Weights of a small image classifier.
Data: trained on capsule endoscopy frames (Kvasir-Capsule), 42238 training examples, 149.1 epochs.
Rows from block 7, named by matrix and row number. Rows with one number belong to one neuron. Each number is 128 + 32 x the weight over the matrix's rms, rounded and kept within 0 to 255. All counts start at 0. Numbers have three digits each.
# fc1: MLP up (model.blocks.7.mlp.fc1.weight, 576x192), inputs 0-191
# fc2: MLP down (model.blocks.7.mlp.fc2.weight, 192x576, transposed), outputs 0-191
fc1.286:197157161150133148107119124165084150068115125158116082123110138153135141130180170137137111108136068164157127085114070161146143120112076141078103146150149168041107138106154101157129159149172193103124111120122097127141152076119128119117100122129192120129122075050113127173101153185119126107171114139201130100109133109179114086140070174161161111132118136145121099094142138111111067137134105140167125180118065144149173128126160116119105150127076059117090126171116090112104095116190147134064155114101221145106162096172103120082108058110207122138129130172092107014137192199156093166
fc2.286:121055133137161069153159193125096125213119151161121125154134127112132123118187174094093136148119145094110109123122110143148118158059146118183085124093132139145140167111045190125157088103083082112124106118089141039150127181136122132106130129185130140177148141149071157111143131098149118157120115116090125122195103165076109168100149142103124145109120127089109079088139144094096107134134188063102136079135181138156189173153101081176157139125090138172124177136137161128163103142176157096109145110172137089141130183097178116162079121149080073069162077069175108096150139081136091073
fc1.287:124103127167137162088151092122083086113159139071153162119062126105164136136149107134109157139153085119134110136132135108142089215148113109091115097058160139042110131162153140142163184129073137071140106087142110094123137148099147175109175150120125129168138118119111145115124146123145108162114114120180092110145133152132131117135120100115130148143105158079159167087102150113080150129143076123153090146142089107132183101128090140102044145124102185114137141061098094184165131115139112120151128102108083125128086167124148187190102140151108145122070130082134139113171093176174077191
fc2.287:099171154167136133105120130123156213146105092137126170114123124179145108128082104133174137098127129165145165142145128124135090096115124132115141159138124122156161116135147092131136129155145113105162140118067126171122148090166159136121128134116145145046177105106094112145106104142137133117139108108123108140188121136126159152122134162113167131096098112174127129098134145120129134106118117113180152077120119105120099133131107121080180150121130057167157149094133216104165099109147093149187167133121145156101139107115134065070164085136155092121156122129105146128161068106067113068
fc1.288:104127099206133147118130155166147065061170125118157165137085118141144105140134123088179166088114154101156194115175154120123157144112119100106106145162110087119149173118130124100165090179126107086150108149095120154039131124089160116134155119133138114162017164122163127099136093125099111141112088109125094125144153139118152188112131141135135175147144115119166211094060138130121101101125151107173114065149149091131136051153090126108134105119111163197151113126172133163151145162144083130157117112148108158128117122102184116105188122125184125128120129101118087119147093145103100051
fc2.288:188104120072088101135143101098110069107150093103107144151118135119109147109164202137106124103100109156098103156133098095104143118155156170106114193093095088095126184095162113113136092143113194095104158083165165183103134053123120155202086117135113086157114076103115092096175161159173141103130130207127132125103147126143111131158096112109110075084131102106123114167128156149128177125133068098107129171179097134107123133163161151171077110134164130102132116179104078107065144142161135116161128138134083117134101149131162141116132121068121177189143175119185125099091142137152201121
fc1.289:196126141181160141115138137084136135102159115166161137119103122094102162162148148163144063103158075110163119057111140094138117151148133100120122055113225106111104120149142114132137105131133107100127135116139141145102076043088140161098102147109106097103162120118118135053148111161090101139163128149141107094101124073161177099159081140116075123157166135104140130124164146193096179087227118150089089078100106146174178163111107086086098078201167154120132116118118172145162168094126100092091146199139115092147085138148134152195103138178125163122113158151154122111124138190159093154
fc2.289:118131141148178128113087142108131110120138127126087139166115168087092138155124136134162084094096159136073114106094142172164163123145138117116118148146160130181094113104179138129139079132126110131080120098088135134112119105118088093165079181164111156152162160118123110113180070154142066091169127103163091110086136093153109155214130149056103165150111111176107108166176116153151127122155112121083088113141110118147086111138188104085126140192102135121158152139166137080101119148132147132165142161077117093125088142158132129083139177113156094172102199141097133169120106150156136109
fc1.290:135144071078221128186099110076176154144096110143122120141125179097192144129172120112099089142102144149154140115120086148158170131089087109083129099141158150168199136176144113106153147185159144071145134128136133061105156160152114104124127120151150152092170100146103187169102174131107055126213088121107133131159102033163207114083101136098168083127128069092153116107160128114124123123199159082104127126071140143224121143091109147155107133180152068116087066119132136095189079120143145076142058121145079096143103133119135142167213037141113166122139144146138139042131144112097078093
fc2.290:159194160114114086136172181177086171137171096167157118187150119125077137119126141067105163148195146152058116131102127124072083059139168128173158179156137145152072133079140131104165080083148155134074098153141142181146146094138086086169148146164153128165123151151128163140155064097142126150090132161133111145044089159109145096116147104151097159183098170138118124048106130101121121091092131136065121089198143143074086121175118118151129158083072148129105176204149162095076124185168162106118084105099150118116129048136150080113102144154148137066136108130092076140093167111173088125
fc1.291:156070122149112141174098127101139121103178136108127174146103116136126122144130141119138102110090147089143173145167127133108108131114122155021162132043139123127131093127134115085109149183060116090137141082151179136065119144128155151182131110134127072174139101157131122001095126124153129094121132171138134115102168152156119160147155081126104093068115123132158087095098120122126188122148131128198120140136149083138134149222120090134049105117112139135164116142168128147154080140131113000154108173128124118135051105135181129173149168106144107160144140129131124132140031140158123148
fc2.291:141123128167105141202135126114126115115174152112137104110114113142139099143135122197162129087121094177168155127157149141170126161070180138134116098103159092127122127136176126151113124172099065129164123152109132113143159136132162187144166116102168117122101098096130090112146129168141140087098138112118109114154162169186118144150068152105125115141111068151174124137184128116097105103121106061170142093119146094073129121117137104110180076112118159134115130110142121118114117116105074139102153140149157124091151177141099139109150117123178135141095153100088138110133124098062087079
fc1.292:240109113145184121062165118123187133103097177147124127146115148115103167176162149118134125181122143130105134116132095093122145126095115155089123089149187153115106130119113099092201161110163129054136077073109122130138136137140126119141081117110081115146156047151145149121172136115079101160191088151118071131145126097118175129090141136125161110177148174153131136080118146142116190164105157116136109071051169173208158120139130144150103119141134066143092129143124145135119125104160182099178095093154172114085100127112195127125111082104133112102152156088177063120131104127078105133
fc2.292:138147117154109091112094137148161104147169186158137086167203068122086121145165142143086127147089166122118132118124096132159168066164160159132134129130112169141131071152124164142071113146142167085110133136133053057144185125136132131158160122136086167184167115099137140134155060117129211188143113098103124105142097116108181141080164124160094121178087104137120129057179149157178174123056141085117121073075140191162055089132149096164148128125136122093148137190161090074121116133141097151130080095077129094128117080092096127060105117154117112130142117159178109195105182071159117178
fc1.293:153106126165137186115103140148145125104101148139144156122080142120166143132149090181174086124144117170127142122124157107156128152123123124112136097117134120138136127141179095124149131152111108107138165124129133152112110107082141135120124138108101112135146121096147106123131110104108122129133099114156111140107172120169155131124111109098152137146151098131138125103152146155124105167139137118157108121088149137154161093129112117100096082141143133145133120100117108138119116125102084105124148147105148128106098102115179113103166100142190107174108148108117161116119083158147104116
fc2.293:153098116124116110136113150151128136115104151101161127135119105123118129154181125104111139140135134155104105102072116116150135123098113121117113115134137134163144117110124125129126106116134194117111111157128090119157130138100102107105139112138107148143109136127150131142137120146141134145137146108136134147099109124122104160107140108152107160146153131134112108102098144111153127122121151114102131135118131163126126103126116151118109158112113129114120139132144111134126133147099180123139150115128136124111150097154146137167104129129141117101123110123153120082122144155180199106
fc1.294:125119114126179164064063085114160136046112107152095116121085131155141177123108116151144089135120124119119105128139179112123136130106033118114126135150144166091148069127131092118146173160170145108129086109129178162124121138103105143139079121133165117135138166037157119157144170175110093108207139173154129129093117112137147094158066177082141115185185134107119128155111111147166154171174082133131079192123089190205156130122116170120107099197185110115161101135100072156140094099083176143089157122116150166131115128117147112134147084034138134145131132121136138070145134160120118138
fc2.294:101072146138093098108075144136115120131094068090177151152152161130157105138141105148188147049065075170110101111107116120124112107086168211139102124109127098152073134104179122121127078153121106090132113209129204140159162146113091169171172115166154103159171130071153127071101102141173156102135163132147116119145168169172071157104063093178083134135117129119141079144165148112116051125104116135094169115155199179085120141127149081108183140103121141171167168119150105122113060157112130058137193140102157083122151121092182139118146133140131130133155126085131053127083148067144104171
fc1.295:178105115170180144145125111139163103118151153141117144139146157090129160117135112134111125159101152115132147119114155103155123109102116182114096143130127132166166154139112130126135125128109130092138116115113173096080095166124113105171093143109069123164147103132149125075144122149106120109178102131112116147130132121136143119142124143065166124129187118115127143080114133164079168146168139098090126084097154172185112086157120121172123136146134155160088124087117136132155158077138130126154098147091168099126101075126175118098145139178106104111159133115182139143122081117103041138
fc2.295:150095119141088117113113138168151123134135136105169129157112096141116128136162153140103140122125130187094137111122120150141169116130135160119084138124101143115132112100138120144089124120144181110105158138132137110137143122092130119137155118140115126146112113108194114158124097143113143138134131137145115150128109141140112145135136109162068107135138132122117127102110130155119123162123126052111113117128151173101119098136121128115128104101121152096127144136123076145149138145083152122138129096120124111101146087121143129126118128142111132140132130130124087147136136143120145160
fc1.296:065093122207150136102101091169157102083128177103158116144095161104155133134138110114102094146128165131170124121129142123130153114131023126118058178141110145175138109135143108144186144145125163086143094176089145070139123156133117131229130141134172126129127102085185128114152172154048110096184076116134124120135108075101147099155094182117152100194209146097127076095082154173124126173203119115114101135128184128188125097128104122149068126148125155095148078096138061110180150118103169110127134123110124099136138072106138132158181093144092129139133155110133162111119171134115097167
fc2.296:122075096198143149166093145117131118144119156112126140107117177167182162125126117143169109124150080157177128157145131113145121132143116153143055137133142161129077124180147152173146114190111098076156155148090129085132133119074149137097166142142111132109151111052125136111126169111068139094147106140159157102164140118165147142133061147099117139166157104077146094119191217131072117191124109056140125120088118189108156103067111143136178133162161127102176110074117082114143145114083079116060147148149148098117120165087155117119133061149119150149123125142148109080097137143047139182
fc1.297:146103077079150120179206139126115140084139136175115124148141153100162105147111198142075109122086037106113115115116129159142136167039057100144156139135116159141153174087130127131094127100098137079132113127136155086088140112137125153149084255133131125169112119131133135132064105217162072058158128098144104144095156076093073195119147119112141159092120130132134162077057156184070178083183141154117131120115106096144097139189125091092075154208063114195123074155113186179110098107135139085093136075148146115128027140181141091117139103097141157107154138162129168114188138135170079185
fc2.297:139181136131015161095062141157114117062074109120237112099154012155123096110184128197083197166107106167152171121141236191134133131119188147145181171109081065089097164092128096194074168118118085147143112255154082121206139137095171128130206008073178070175118124161167095158118126140111157216013095069098148124181159233078139105157178040242096105121094169135142163107151051146169066110046112079163208088154168162033121118132083131097174037028136160122068158163131156132124063110155132193161110089184031112106238104091078187113174158113099121224131058099116061150119152113104080135
fc1.298:121087104087145094153089161166140126130122149114090116148067103128101095100153132140111123154132173119128171069171108204189210151075081074065070095127142156162203127080106130087079117176100122106130176093135113103107146157136134158108133131137130121188088135117150083159174138123180122127128151111156112146139116131183181135157181107093110113104100134114132111137091150122099186119114178059129084164095116065115173098152145138105051098139153159110125104110126087121153105135093144120160116111160104138129103125136155157148168127055132143170114140130133139116151116152135179126
fc2.298:152066170139125131171103142100125150167114126130124135097105109146161136063072129176116088136117126165179160102139132161153112131117132155124102129120165123124175106152168174164097137127122103139149160112098114064137104189131156122120142144138115137091108111113115142138105133184121133122111126133180146112155152146187144118141143129106072136096131103162149122133153104139110122077120149074147132114116112150090166120102124167095116122142148097131145132102132106100114103107111103121116144130159128118121125199110109142119171126166094161106111150119106141150079093144091149120
fc1.299:107168147193151150122081075111171167122110093150086151115139130138171115148163081118135088136134142076156131130132115149219177126132104180091083106154147157136138086143143087157191136180124159083179174148127123150105138131147127085094115134117121122112168116058120142135117147220086078092178080106123107109180117099178174101102112163091134111177116093101135142099136137146087131121161125134139118182091094161216116118088083111129103129183133130103155143106159052097123056107112156112080134121180196110090129137184118113059195135175147110159092140137137130088130093116110119119
fc2.299:115142064109163101126155165180089145163135132167157112168121132119127101116156175117063138158107145119084076134115118136108169107102106160153137140123091165126099157130126169140123108082148128144082109148132105087148145176126107093154141130168131186142100185145138119155136168121138131165139127117139121113089086120102090168078155154141125138136142091128096139118092121116127113100122169116086116114145165158123120125119152143151133162116103137117077127145130112173097147184121169151108080082076085061142143113068113118132111118132082136081133115114125105128148219110156108147
fc1.300:142127168076130114133054059165077059140201226121226155116138147137133083155096135166078163140049139147125181114128202159140161158125107128140102137079149159107102068102121122135123179100082135111157099127035110146151161104052125177167141117098176103159079125154169059177108152118200133016137152112127106168137207134109052096209125107157200148123135060133165211122136113085086115148137077087142140154168137073099125104108133130117111120095137150214145099174100060169117116077089173120081113134070089137092123052088133182090122133163143100191205132103194128128166134106109100185
fc2.300:191157221088181077065144229171076242184090121168123212223102169128104077060116149022080096163200229064043050099000147106165046066064044157149125172236162226204108113112065235118147054064222192149044097094056066124089140113091083001195061161205116243133218146148065212165117077083165086123193175093143117190063043088106107189133162135108182246135140152191067037107076072055107197110153240129043074119155149112177070162153199121123131222129097067107178147145255143052172067186127206183121118135090117053173121077093101079109027123121156078055083134194085129064084187185165132058
fc1.301:118059097124136106157177165171115115109214148080140088134117132135142150107218175120086149098156111188128146093102099103128129139064130091147150161131124169080100125103125165120129162116162138104112113135113123085112131199089137167138154122131098125191116129145094139127167119157126136157114124141155099124103136096094040191118107109150093099117121133105129106094106176101160157140148084117107138090084096155120144128161120087130107131118114172148155147175097153159143156127171093094068074157140119130169124110174114139166098129134119103106146136081147127091155163146154127100
fc2.301:128155184082143087145129125154088115131095140118087151177133122149135090110083099109078134178168175148085130124109144150155093126158114174140120077192172177164185152104162120107164136114152139143099171122098092111079162087135098121155139123171198182128100138076131174202107122068134121099176134093148214180124093127185117031092128098100137162164091163135134117088137111100128139132138101106155116136193176143168116117154182166128123138131150082064145113107140077089157100141101169174118078086079159133094130141064099138075111081109131145113156151154096135131081121113110093159
fc1.302:100131155193132155186179108142172135134149109156106167146116124065138158125115156150108139105152100158142198159151078110145116130142159118079091114077144102129209126121157148155084170148139180145144116134116135114139083137058173196093160118128105089155144115175098110084060082173146132107100071133119103106140158137169139138156126142112136078116150071123138089049063137164045163112140116056184157073094128111092109115100069143134090126083144105078163123160105197130140105141098148110177135146149148063122073124126142080153180154142159143178089126169073132109135068113123095128
fc2.302:137081154150151137130159141145061147081220129089082181104077117127160110111087158132072108206188089090127118137163152119132094146138161073108108162097076037065171127122117099135169176082082195108133168140139081160116097060087148188169118161121125100188037170139164099123183069074065087138116096164086174135101114121102193115179120121101134174228159098111123187074097208133118151187108065065135091189150066140152151064113120185134067123123194154127115079116083115165146101108085117155135146088141104171120086164143205069106133074074151110159107117203144194143091122164153142178
fc1.303:141139004118127102173139118102133143125169162090141176147127137157123090111203174094102133173108169113136075111166173145151170156042130087161123127091127160126114157134106150097097141103127098131113161109101118150105150123098164092084131113125101133169182095155105062133145135150105106067127100112110133153193135159101056192173095114137139096121075122111166088156151128087092116239126110099135139093132091114143174150181096121099144103153088125102137132119127168213138062086124093129101142134143186164103141145228094146148122131085145034173113124152140177120189124183081094141
fc2.303:159137122103088068098078186155090119148120091173191220193103108128120080090142170083086151192099211124047093130086156171088089024134110158133114180168137162191144132089154140084141059112153162132038150183147119153118161106129074054236149108201116167146208184094170200154099125079120135132099123100139202160062044147127125086138124079190124168144071136146106074128117120098162127107076181147014129102203219172139129138206149170145092121065119162113136121149167101081110069198157186099145070094116114048147147094094132140103175142104042095091158114170090119201046170111129111179
fc1.304:199146132170194106105151147155123089149173139164137162130100146112107116113161193135108159064132076105088169131125106120239179158097085145152115121136147229080126150112120133139116113123130172105147130073127137181101117095147144103136139164069063135077071161025096150108178148066183042119144148108130090191158157141131134125092104175070128141099114113121125162114104136108076139104118160121115065120178162172192187118183133148058101127126131226206125154163160118157091180092154115117012098147075085116094103078163093171095153099167102025132072140168169190101151125183076135116
fc2.304:105184097206132188081106029167164130043210065113135111038187040190091067130089126212062145063094047125210222130244168131213182191072173133084217029115119084049064232078173088210058155157125008097242120212177043195169160156193210190142189127023165090117089158098048172083191124079175065222132164088114145066207228186154124111107088120121066074154046106052192186098155122040140103044118081128224118138148147144133139104116161050067218059141134214177093206073139099159117087077144049183058076028114123170012221107059051190085143143194120149184089133136118148195163187098118083109
fc1.305:161123075097138167198115121163171148158106132076087082135161128144107153094117106101131102198147119198172155116145167148156120163077133129113073136097123121109104118138122110140158161103125136101118139087114136071175133130119155134121135121088116145147146069094149128163156154187111091103147163099137092121124161123146141144138170097052203147107114137146108112112154142109126114149109118000156119104132091141136119107099119109147131101151064109102112188134131150185127088061187084132128101125143191148141104124167185136156160069150145122133146146068138170069131037140092124084
fc2.305:128142164135073149152112093094172125123092130086124109094168130141164168096051139153139103140086159169176153108123085189090110116128082197116155168151067137121180124151144123135079156091131107173149123166150170088108064142146156119130152117097109110099137114092087131143078159221053129093066151156138144184125144110140035138164195109127161076085161167124099099166097102182171155088173112141092145120143087107092102148157087163137102056124186112135159045128119141144105175071109113158087136196176111145179137125107083153090200158073038190122165138141131160130136098142057162118
fc1.306:146104159173114091243153133088171096170096167142123139108163134145164116159102110125061113157130045167179173161118117060145109131128140152183113144033146099114152124123144117132103109119054151110139091144109080156197119085102116176147154126119139113161100111100101097107093084149111128082162117087113109225115155082111074124075148113144168129103164054145134123100146156212092129161160101123113162151111184154140095136135147145120153155116117129142104134157134112142144141130140011099096139166118177120049090083137149106159123088154133171138144132114115186118152081109154128115
fc2.306:115121072146131131154092097116146147054163120102119167164088166154157083152128052159182136075122121180124207136170095138133127142068178161060130096112170119145111111113166079075154133226087100104176126134154138187059173083124141185085180090133116109177103107106150094102126122116116134093125132084162106144141202145171092195114100094115116140142090103096186130104159185065118127140155115094196138110106143117152139149133180088098123123128128157198188138091160128120120126148047096069148149145148154135117097144112172090165154129134171134187133181123141100077168091096125135046
fc1.307:146105072160150168162083144187168127160173130099171141128081125098106131111148103185106143089112102147123171091164158084195140124111121139089162093063130129161153140125161082135115122170054174105139192126117125165173092127108178109128117155091116082123097109137142107089159098073127119162118098105175095114142149161173143132141151162105132099116150094115139144124150165130130114109112116100147087144138148137089153097101109143067082054127145218147072110137126145148136136083105095104056164128167156152079128119130171116130191072158142091159050140193138189112104117115128098141
fc2.307:168129098098118116103129161155127126131073133113162132180108143153112130147195151082138122158116182122078095121076103123126135103094081131096127095168112172138134144121117139101137089141165194107075109117128131116133158139092089093127120105180152170145140142135151168147134129156119116146127154127131151146117090114127099167134133113152166127111142134116117104131070110098161145124102192137088092129116146144151110104123112164132111151094102096106108107142131112118147129180124173126154124116119119075142146085152154131162099134096120132102092131103121100094119137159182189145
fc1.308:159075156142142118076113115148113053128095118112168187131089157106183151110166118179173138041109113139138154154117121088181148153115145158139048083085133127112135100162170142156198112123099245139135169103113118117116125145110149141101149154109083128113128118093204155133121166147091126119130158096143116097155154101196156114106089089123157152052164136139127149160129163122087105164104137092106095164072139145172139065126147116116111126130123152140163141039119084124127128092105153130151123128169130138145118133117130146120194129190137145112116120111144119137110076118107138052
fc2.308:186102137107166168175082125106204135117135105103127120096085132153130097113085089172052086160130122129129106080108108066178125136068077131159170094128163135096155099138130177130171151132173139139143117146082126144171087167069115080126079135096103131136075169113150122120192164154099080167190077117149057134090133149154162162092129183094104160216135094106132200130100084132171127111099199061114116143100178251192148103110139174068170124152163136164096102125137086157104083078120154143066157120154138149061151101132123103177133138134135083097091109153172154105090120102145126140
fc1.309:170110176158154109163160087103112132156133202171108212133117169070124165120097143132101127133135132156149107147103194133156153130125128125115101129107145110059097156127160100139140109100135117125111112133100163127158058090082124128112070142144072145097193064111123138077137135185090082098148192128136144102119114158162108156186094096084114074162172080127145106155123137156086117110205104123107126077169120158129097132130107076113093089190152129155138109095098128177137097137098147109084056171141094132111133180130146137140167166157099132125116155109099102156146062133173162139
fc2.309:136102165170159097127148181133048120134179127092163110075121130135123119094131199114132116135136096075160126098102135139092126118090179150117164165068127059118059100143112140167142137119100116148129106148145088131159095143113171112145090150087096149119140076165154084091152124142086117140140139142095117074092122157106129150181141111106115165121118142229151086171163099141095081164104136145099143129113120137096154172174214068087140131137127114148073153116171200113082119147136107195098139153126093149128146146184125115082094144161098079127156129110100129214079142119151139176
fc1.310:202164095116132176133135117154158135153129145139076151136153116147142174102102118159056108196144104099146197167200121112142154132144116177057110116106143147049211132141126042120129190184100202126154165105131128155137102097100151133067090094121127082148098125136171102140133076104090126152143107160100125139143160162181177096112176126079191078117149148105128122126147128130103199150137077082198155170088078149090139086158125155114109107082138112097126129145087158144114113130143100116077092122082105140093092142172173077092255094098126107192090183163092180090123100101156155067
fc2.310:091197122163188059123147176148047180109053075134062087172119218110116146136137113059140110161184179126073151142130170113100130100142132069117206118186159086140148088065156071142115165163134127152113164083142082154111124119180105132095078177175179144150168185205186109175119034142100105099186116112154199139106105094143151164194129106068166158133098158137135126095107108121109137145135098116134119123089145070107125141119147112109067183163129097123067163109152171113125080203090158143159104095160180121107074162172122058074153139138146120158114192133065133154094101119148143165
fc1.311:110126146127174147125121141142169125161106144153132114152091128148092147121119152134082116098130170121101130137134117160143145152162102127111095130140159116109235112102137110127144189151137145139152147112119131126099114158147122099115102149128130136113062147129141134154135123140111073142136144129134095161158111167156137075135130104030134140175125106150127147122092089109118151111140116020129053139175125170112155080123111205125104113114113087085103109164155091082190142115106167111163113100147074142095110136134106147113151151162145158141117150192080104113118135118094130093
fc2.311:168204099136140126150173130141112138113157108152162095179128124119105111127146121133120169158129157147072158103150138135163146106103158112130187077139140142142130215060152094176136118164102107151128138148148091131149159139159137121139154126148160142189136129142092139151180083116120116169116135087183134087127082128138116148085137122142096127115067125094155171066113139071143133117114111131073147092138129102127134114138100116126096143113084163146078172110101164141096075161111172115169039097129159101133142088097118116110143131171104094151090125050104096127131191066158104132
fc1.312:123110105163115163081102119188125110129092141105120164136048121118141117102130126174157082138168139178120139134149170148151133120104114157112129073122130108153119124143220111135141117153116120096124164146135163129109122088060129117154116139123114105114165112069177115121145126089084142127131129141184153137094161134180163150144109100106152103130116101055174120115125147151121099161127142112131102141119199106118168120138127124117093084139134181128118104070124118104111114132128125127126151135132156099124105098076214105092174116159146137184103144126141168155085102153145102130
fc2.312:161093123129114104130121139157151131120130131081171137134147124095112153143175105084124153137109124109113124097081128089146134140115111131114112111135125139155149133113090110135111128089125181119135122133141117128137125164124107109081125106126104144143102126150155127134150121189123134120116155116106114143135116122086110156112158144148105149110170141156094124106101135124139143119115152122097116116099133146152124120113120117139088145094132124144131128117158105157152176112095171117119148131154121125120138078186133155168088121149117102098114094129189103090139123150164170123
fc1.313:068125133056109159125124094125156063138145103122132136113137123095123147099181137197078127111089098132106111077163129095110104227167149130117061118134134117114129194132145086132117129165163130135154211138102174133154117103084100152141149113084109063176146077120167075115133156117164122073104113115122101146185118151113140105172074074153151113083108080101159121158148125161117116159148101124125156126112110123120174093139103085113147082124129182109137129143090132165172112046111105137192182214067124157153152140125101158117082163097096172226152102076136135111153103202111164089
fc2.313:107139105124129117128117173124100102141138120199121133138132133115090167135205204109156137138064092124112083084125126110065120151116147126120087189099123105116079119148131096141100089125122183115085098101126142108195112101116121096185070146123144114110147074128170116067125147156146134103132091169140086082106102148110152067198093140118176124097171112158068119164147097129109093194114134178124129131206081133086156159135103122159124111158111163094118139199150161154088168114157140146118182126078153095138125150166149127096089153136132105093132122166157136103068187188069112175
fc1.314:185131132123146114159108109088175112119129210148099147149126161130120145217103153137117106131061145106132127133126071128136152131142099093125127109093174098113146157164115145095140126155124121075126109074122122105106116072104119106115098203125013104102122121123119104072149099123079098136175113145118100145099121064103129181082140171091123140165160118144141159097134178166113168133146139154162104070101129133189115123129152152160083137215201101114111077147150157153097172094124106080172078134115146130090043147154163113151130140069140124130146138181222122146131107176115096182
fc2.314:132112125148080122088094157180108117124161146112153090104178067184091074110167111180148107130130082140154143099156123137134123119149184160109156122109135110110097090155142167150093138102136104140134161129148080123144145147104173129144170112111117115140113075146184111107136105100150172164112133148116134113126142151127184112105167110179050116139088115180155135108170119129182115102060116091148109123085124129101129120128155094146154112123097113114147153150176099107123104094145075149133144123132093134129155089091099157110095158182157149149143115164127129200100166149147105186
fc1.315:141128065175157166186101163108145113027160169188111133131115130130101152215128087122216127133106141175193201077186137087101110133061137059102136122153156090097128166082137112105145112185132085128152106121090128083122106106129143135113118125116125112138120125132136142097164111134100113082134085135154124082116164132154086110163083143124117087154173128063133150086113099077148148165152118141188132068166122134162153150096069137128133053137140109110099138155147164213099130150089144129110148121165190141077120111138141087185105147143142140135091146102125119133118094123043106164
fc2.315:110120160158125160077109107162190102085173123148122154103149114156155120115103062181157139078070101137155172178161158140167128154130196159111132092125143126140131137078133090121092162122143122162163141126136128152167136160153143176115184116103188091116095147171166156145103111144139117113124135091092120114153169169164103042068095136116059117110096116142137155095142106098149120099129077144168158096109139153155120067108151089149126096113105134168150175068104132137114138101116117094186106105124190137104151107087099153104184136173152123118139140088098123203127071062095137161
fc1.316:132126118156142151193060121130110132151103140075133088140098153079145167128149101161146208054123125127163149089199065147140133172104127123053102018106167114169187106142155040141196203178116142128143175120115170079099125170120185099068141118107056061154086118097197133091111105089129151085113096167162108103151173131156126085163058105100127150135104141095160181125150121102149098158126127101146162168111106176084198092164111130119101158112120189147111141079073147167143101067101154120061161141140141134128112147135157123158154156146164080171159130146143097081089085099162156155
fc2.316:145143142168102103092138102159114123126110163085141088118129110130148104136100092136110142116102126156142120166143084137193184121123092143088157088111119138093160116111162129195064184117142127120125098143141087079152174176121111145093155137138129175114134126116116148147100112164122159188125180058154153082156143097146055166114144131137131145122086137111149170117086074099117149062135142146108158130117170145117125088068161127139092206132122176148094174066143082112109103158105150165123085065119129113125142154088080181158139136190123122149087143108087104163137181092187137184
fc1.317:113102065127122141109080098095127062094144144130141138114131081154124106187125135146096126072070074144177138129185136153143163145100105152110149093047142109022133141158204151167117149181068140077127092073073103102125124106024179173118147107122122146122101117158123112108097130147137114071118156078155121122112148080095089187175131131137140125116122128116210191156090109114129140122123117121163127154122086114143102145130093143119121133128077152158181105164128166170086117115100086098130120139192099180138103142167165151163199157138151144141141130149136157106189128190102134113
fc2.317:130174106154118110107127085116116164096157140171112128127120146122115143142102149134153126103098102126144126155147078130156159109107116146121110116126131092098158119127127097130111169143146167159154117115166119166151123082173123140110109108098144130082102111088131097117118171195117073079138146139121117114107124089176109094112112168106197081146172129108119149171088108168123135087129088126116135135135062167173067122111162138148126150114142111127122136145114094171110168081118130163146089140142185155096158104127127155103154085107138137179157166137122167074170114156108191156
fc1.318:181083164072159192153056094125156103097177116022096127137148130110112090107098106201074084143164129100150121074113108088132085158133098147099150131123151114106227113093125110130199164128185184110170121107132161129120082132127118162163075157080126091109051085080124139147161154162158140141218143163132113161134168134146147122136132120092126121076125075116136121090085091111128189120178150119183109145103157141170157121090131144099097114173204135120173143114107136127149124103084173131148187141130157119116090065116142122130128144126092157149118148064213193118110117120168158113
fc2.318:145140094063116081084128197192112100119092152168171099204131122154098088116182087095077174149171130169046119144136189134097130120118160165115112156159131188149093170080137105136169085114116128075057140156126095110138191132118099080116157104207140151229174166164194145168139147086164146151108162082137139162125083141086137109064099078148060133138056166105101170080115137110151158101124127106049147100150156180092133140159108079152108127097087130100149207128127086152142091171131192125118071084133044101126125106090134133154070202182064141097142126077103043150148187115166133166
fc1.319:121129165063111161078156114098179035103139212198120096123131115110090108139096109236043149171118122098107145112155177145222128166138110090099085114107128123102144184122130102114133154125084126137143119109081113115110120082081120179165115129077119066178148144130129118099185105057143114137099195132109119168127159135136135093181134100108181122178145166118121155129138094140140198152134205114171125141109159084094164084154153126130101095124185216150092117142107094138209110071149145151126109159113096144100125153103130139159120174071104080209115135121140163138145097134149120150
fc2.319:152182149142107102116102147105146121187031046134183142139139157133068138136209182097153169147108123098134141118103119149075087109105112131087088121114135117139099128134108100118170062150112143112132102132123174098109116069169155055140106109111161103102174102109231177110133167200084111079117152188107157120138111169125136077134083131151171127118132145135100126151160089107102079184122189132107142041159140124081153131157112090132168083091097136102110129144168156128166179138115118141088148155154104107065152121178135086122131188153065166095130105111128104069077145107105155086
fc1.320:118063089083161142137145126167143120112140169171128126161128105121093055118206209152117112129138144096128127077110148120153151175037117144125136125121132135123078074131123117087124162131129178115124143119132157142089125161122121186161073210104047113200168098132175113135122138154125046126157143155127106130145135099151132164097088110114146119151116124127132110130118157163119159176132199105118051119041127116180099132173130072124081085171122135128146120138117120152145100112109138121116101126144171176134112116167130109086125150138153109132123170173138118138187165160123124142
fc2.320:128104122140104079136112105152065104117167169097175139134136060073135095158170176114156152151096080118182151148167075124122128153107145121124106113068115073098116089117120118153154163121093150107123127181164085132164149099135183169127137124102101099160108103098130118118125140144107131157105143162118130068124147108120120184101156105177182115124150132116145124135131159151123101162125114162111143134120122118104116127112168086131104123097137165139119150125126143164083129135100130129156123084132119173107135097136171139110120105128086126121143132075166137123109148132175188126
fc1.321:148132162132124118117138106165095107132084130113194139144106122140122106112139162114116145090124142153154164114192141145171176127074098083095130072087134113065138176026151130146191171158077082103118142146098118144158155111095169139100137125147134122169125146124107103109177155133165130139131194124183128064144151127122107164143087097139103124121080132058172172134078156084135110116133102127133152148156145126096155130071107096082107108117120200127131185119126164146103042120148172092086152088179104129109122119088165135147176120159101082149067134110174121148118145130114134109
fc2.321:117133111114113111136117093101147162116132085082107144182158132139160108117125117146142126101119156111098137178109091179127129117086112171104133202163071148199114106095120105097119113131154174084109137123134179123099169109189097136189132133159136119125165120117131173143096142157161075075126175124109170160116147119148085144119132155090155112105082131082102068138130156116145191077110109129144119127165141111133025121154154165196113136121164131157173077116153097075144093146106133122131112129164100122163097147098140108106154143047117196133142164146147113102106080102129190082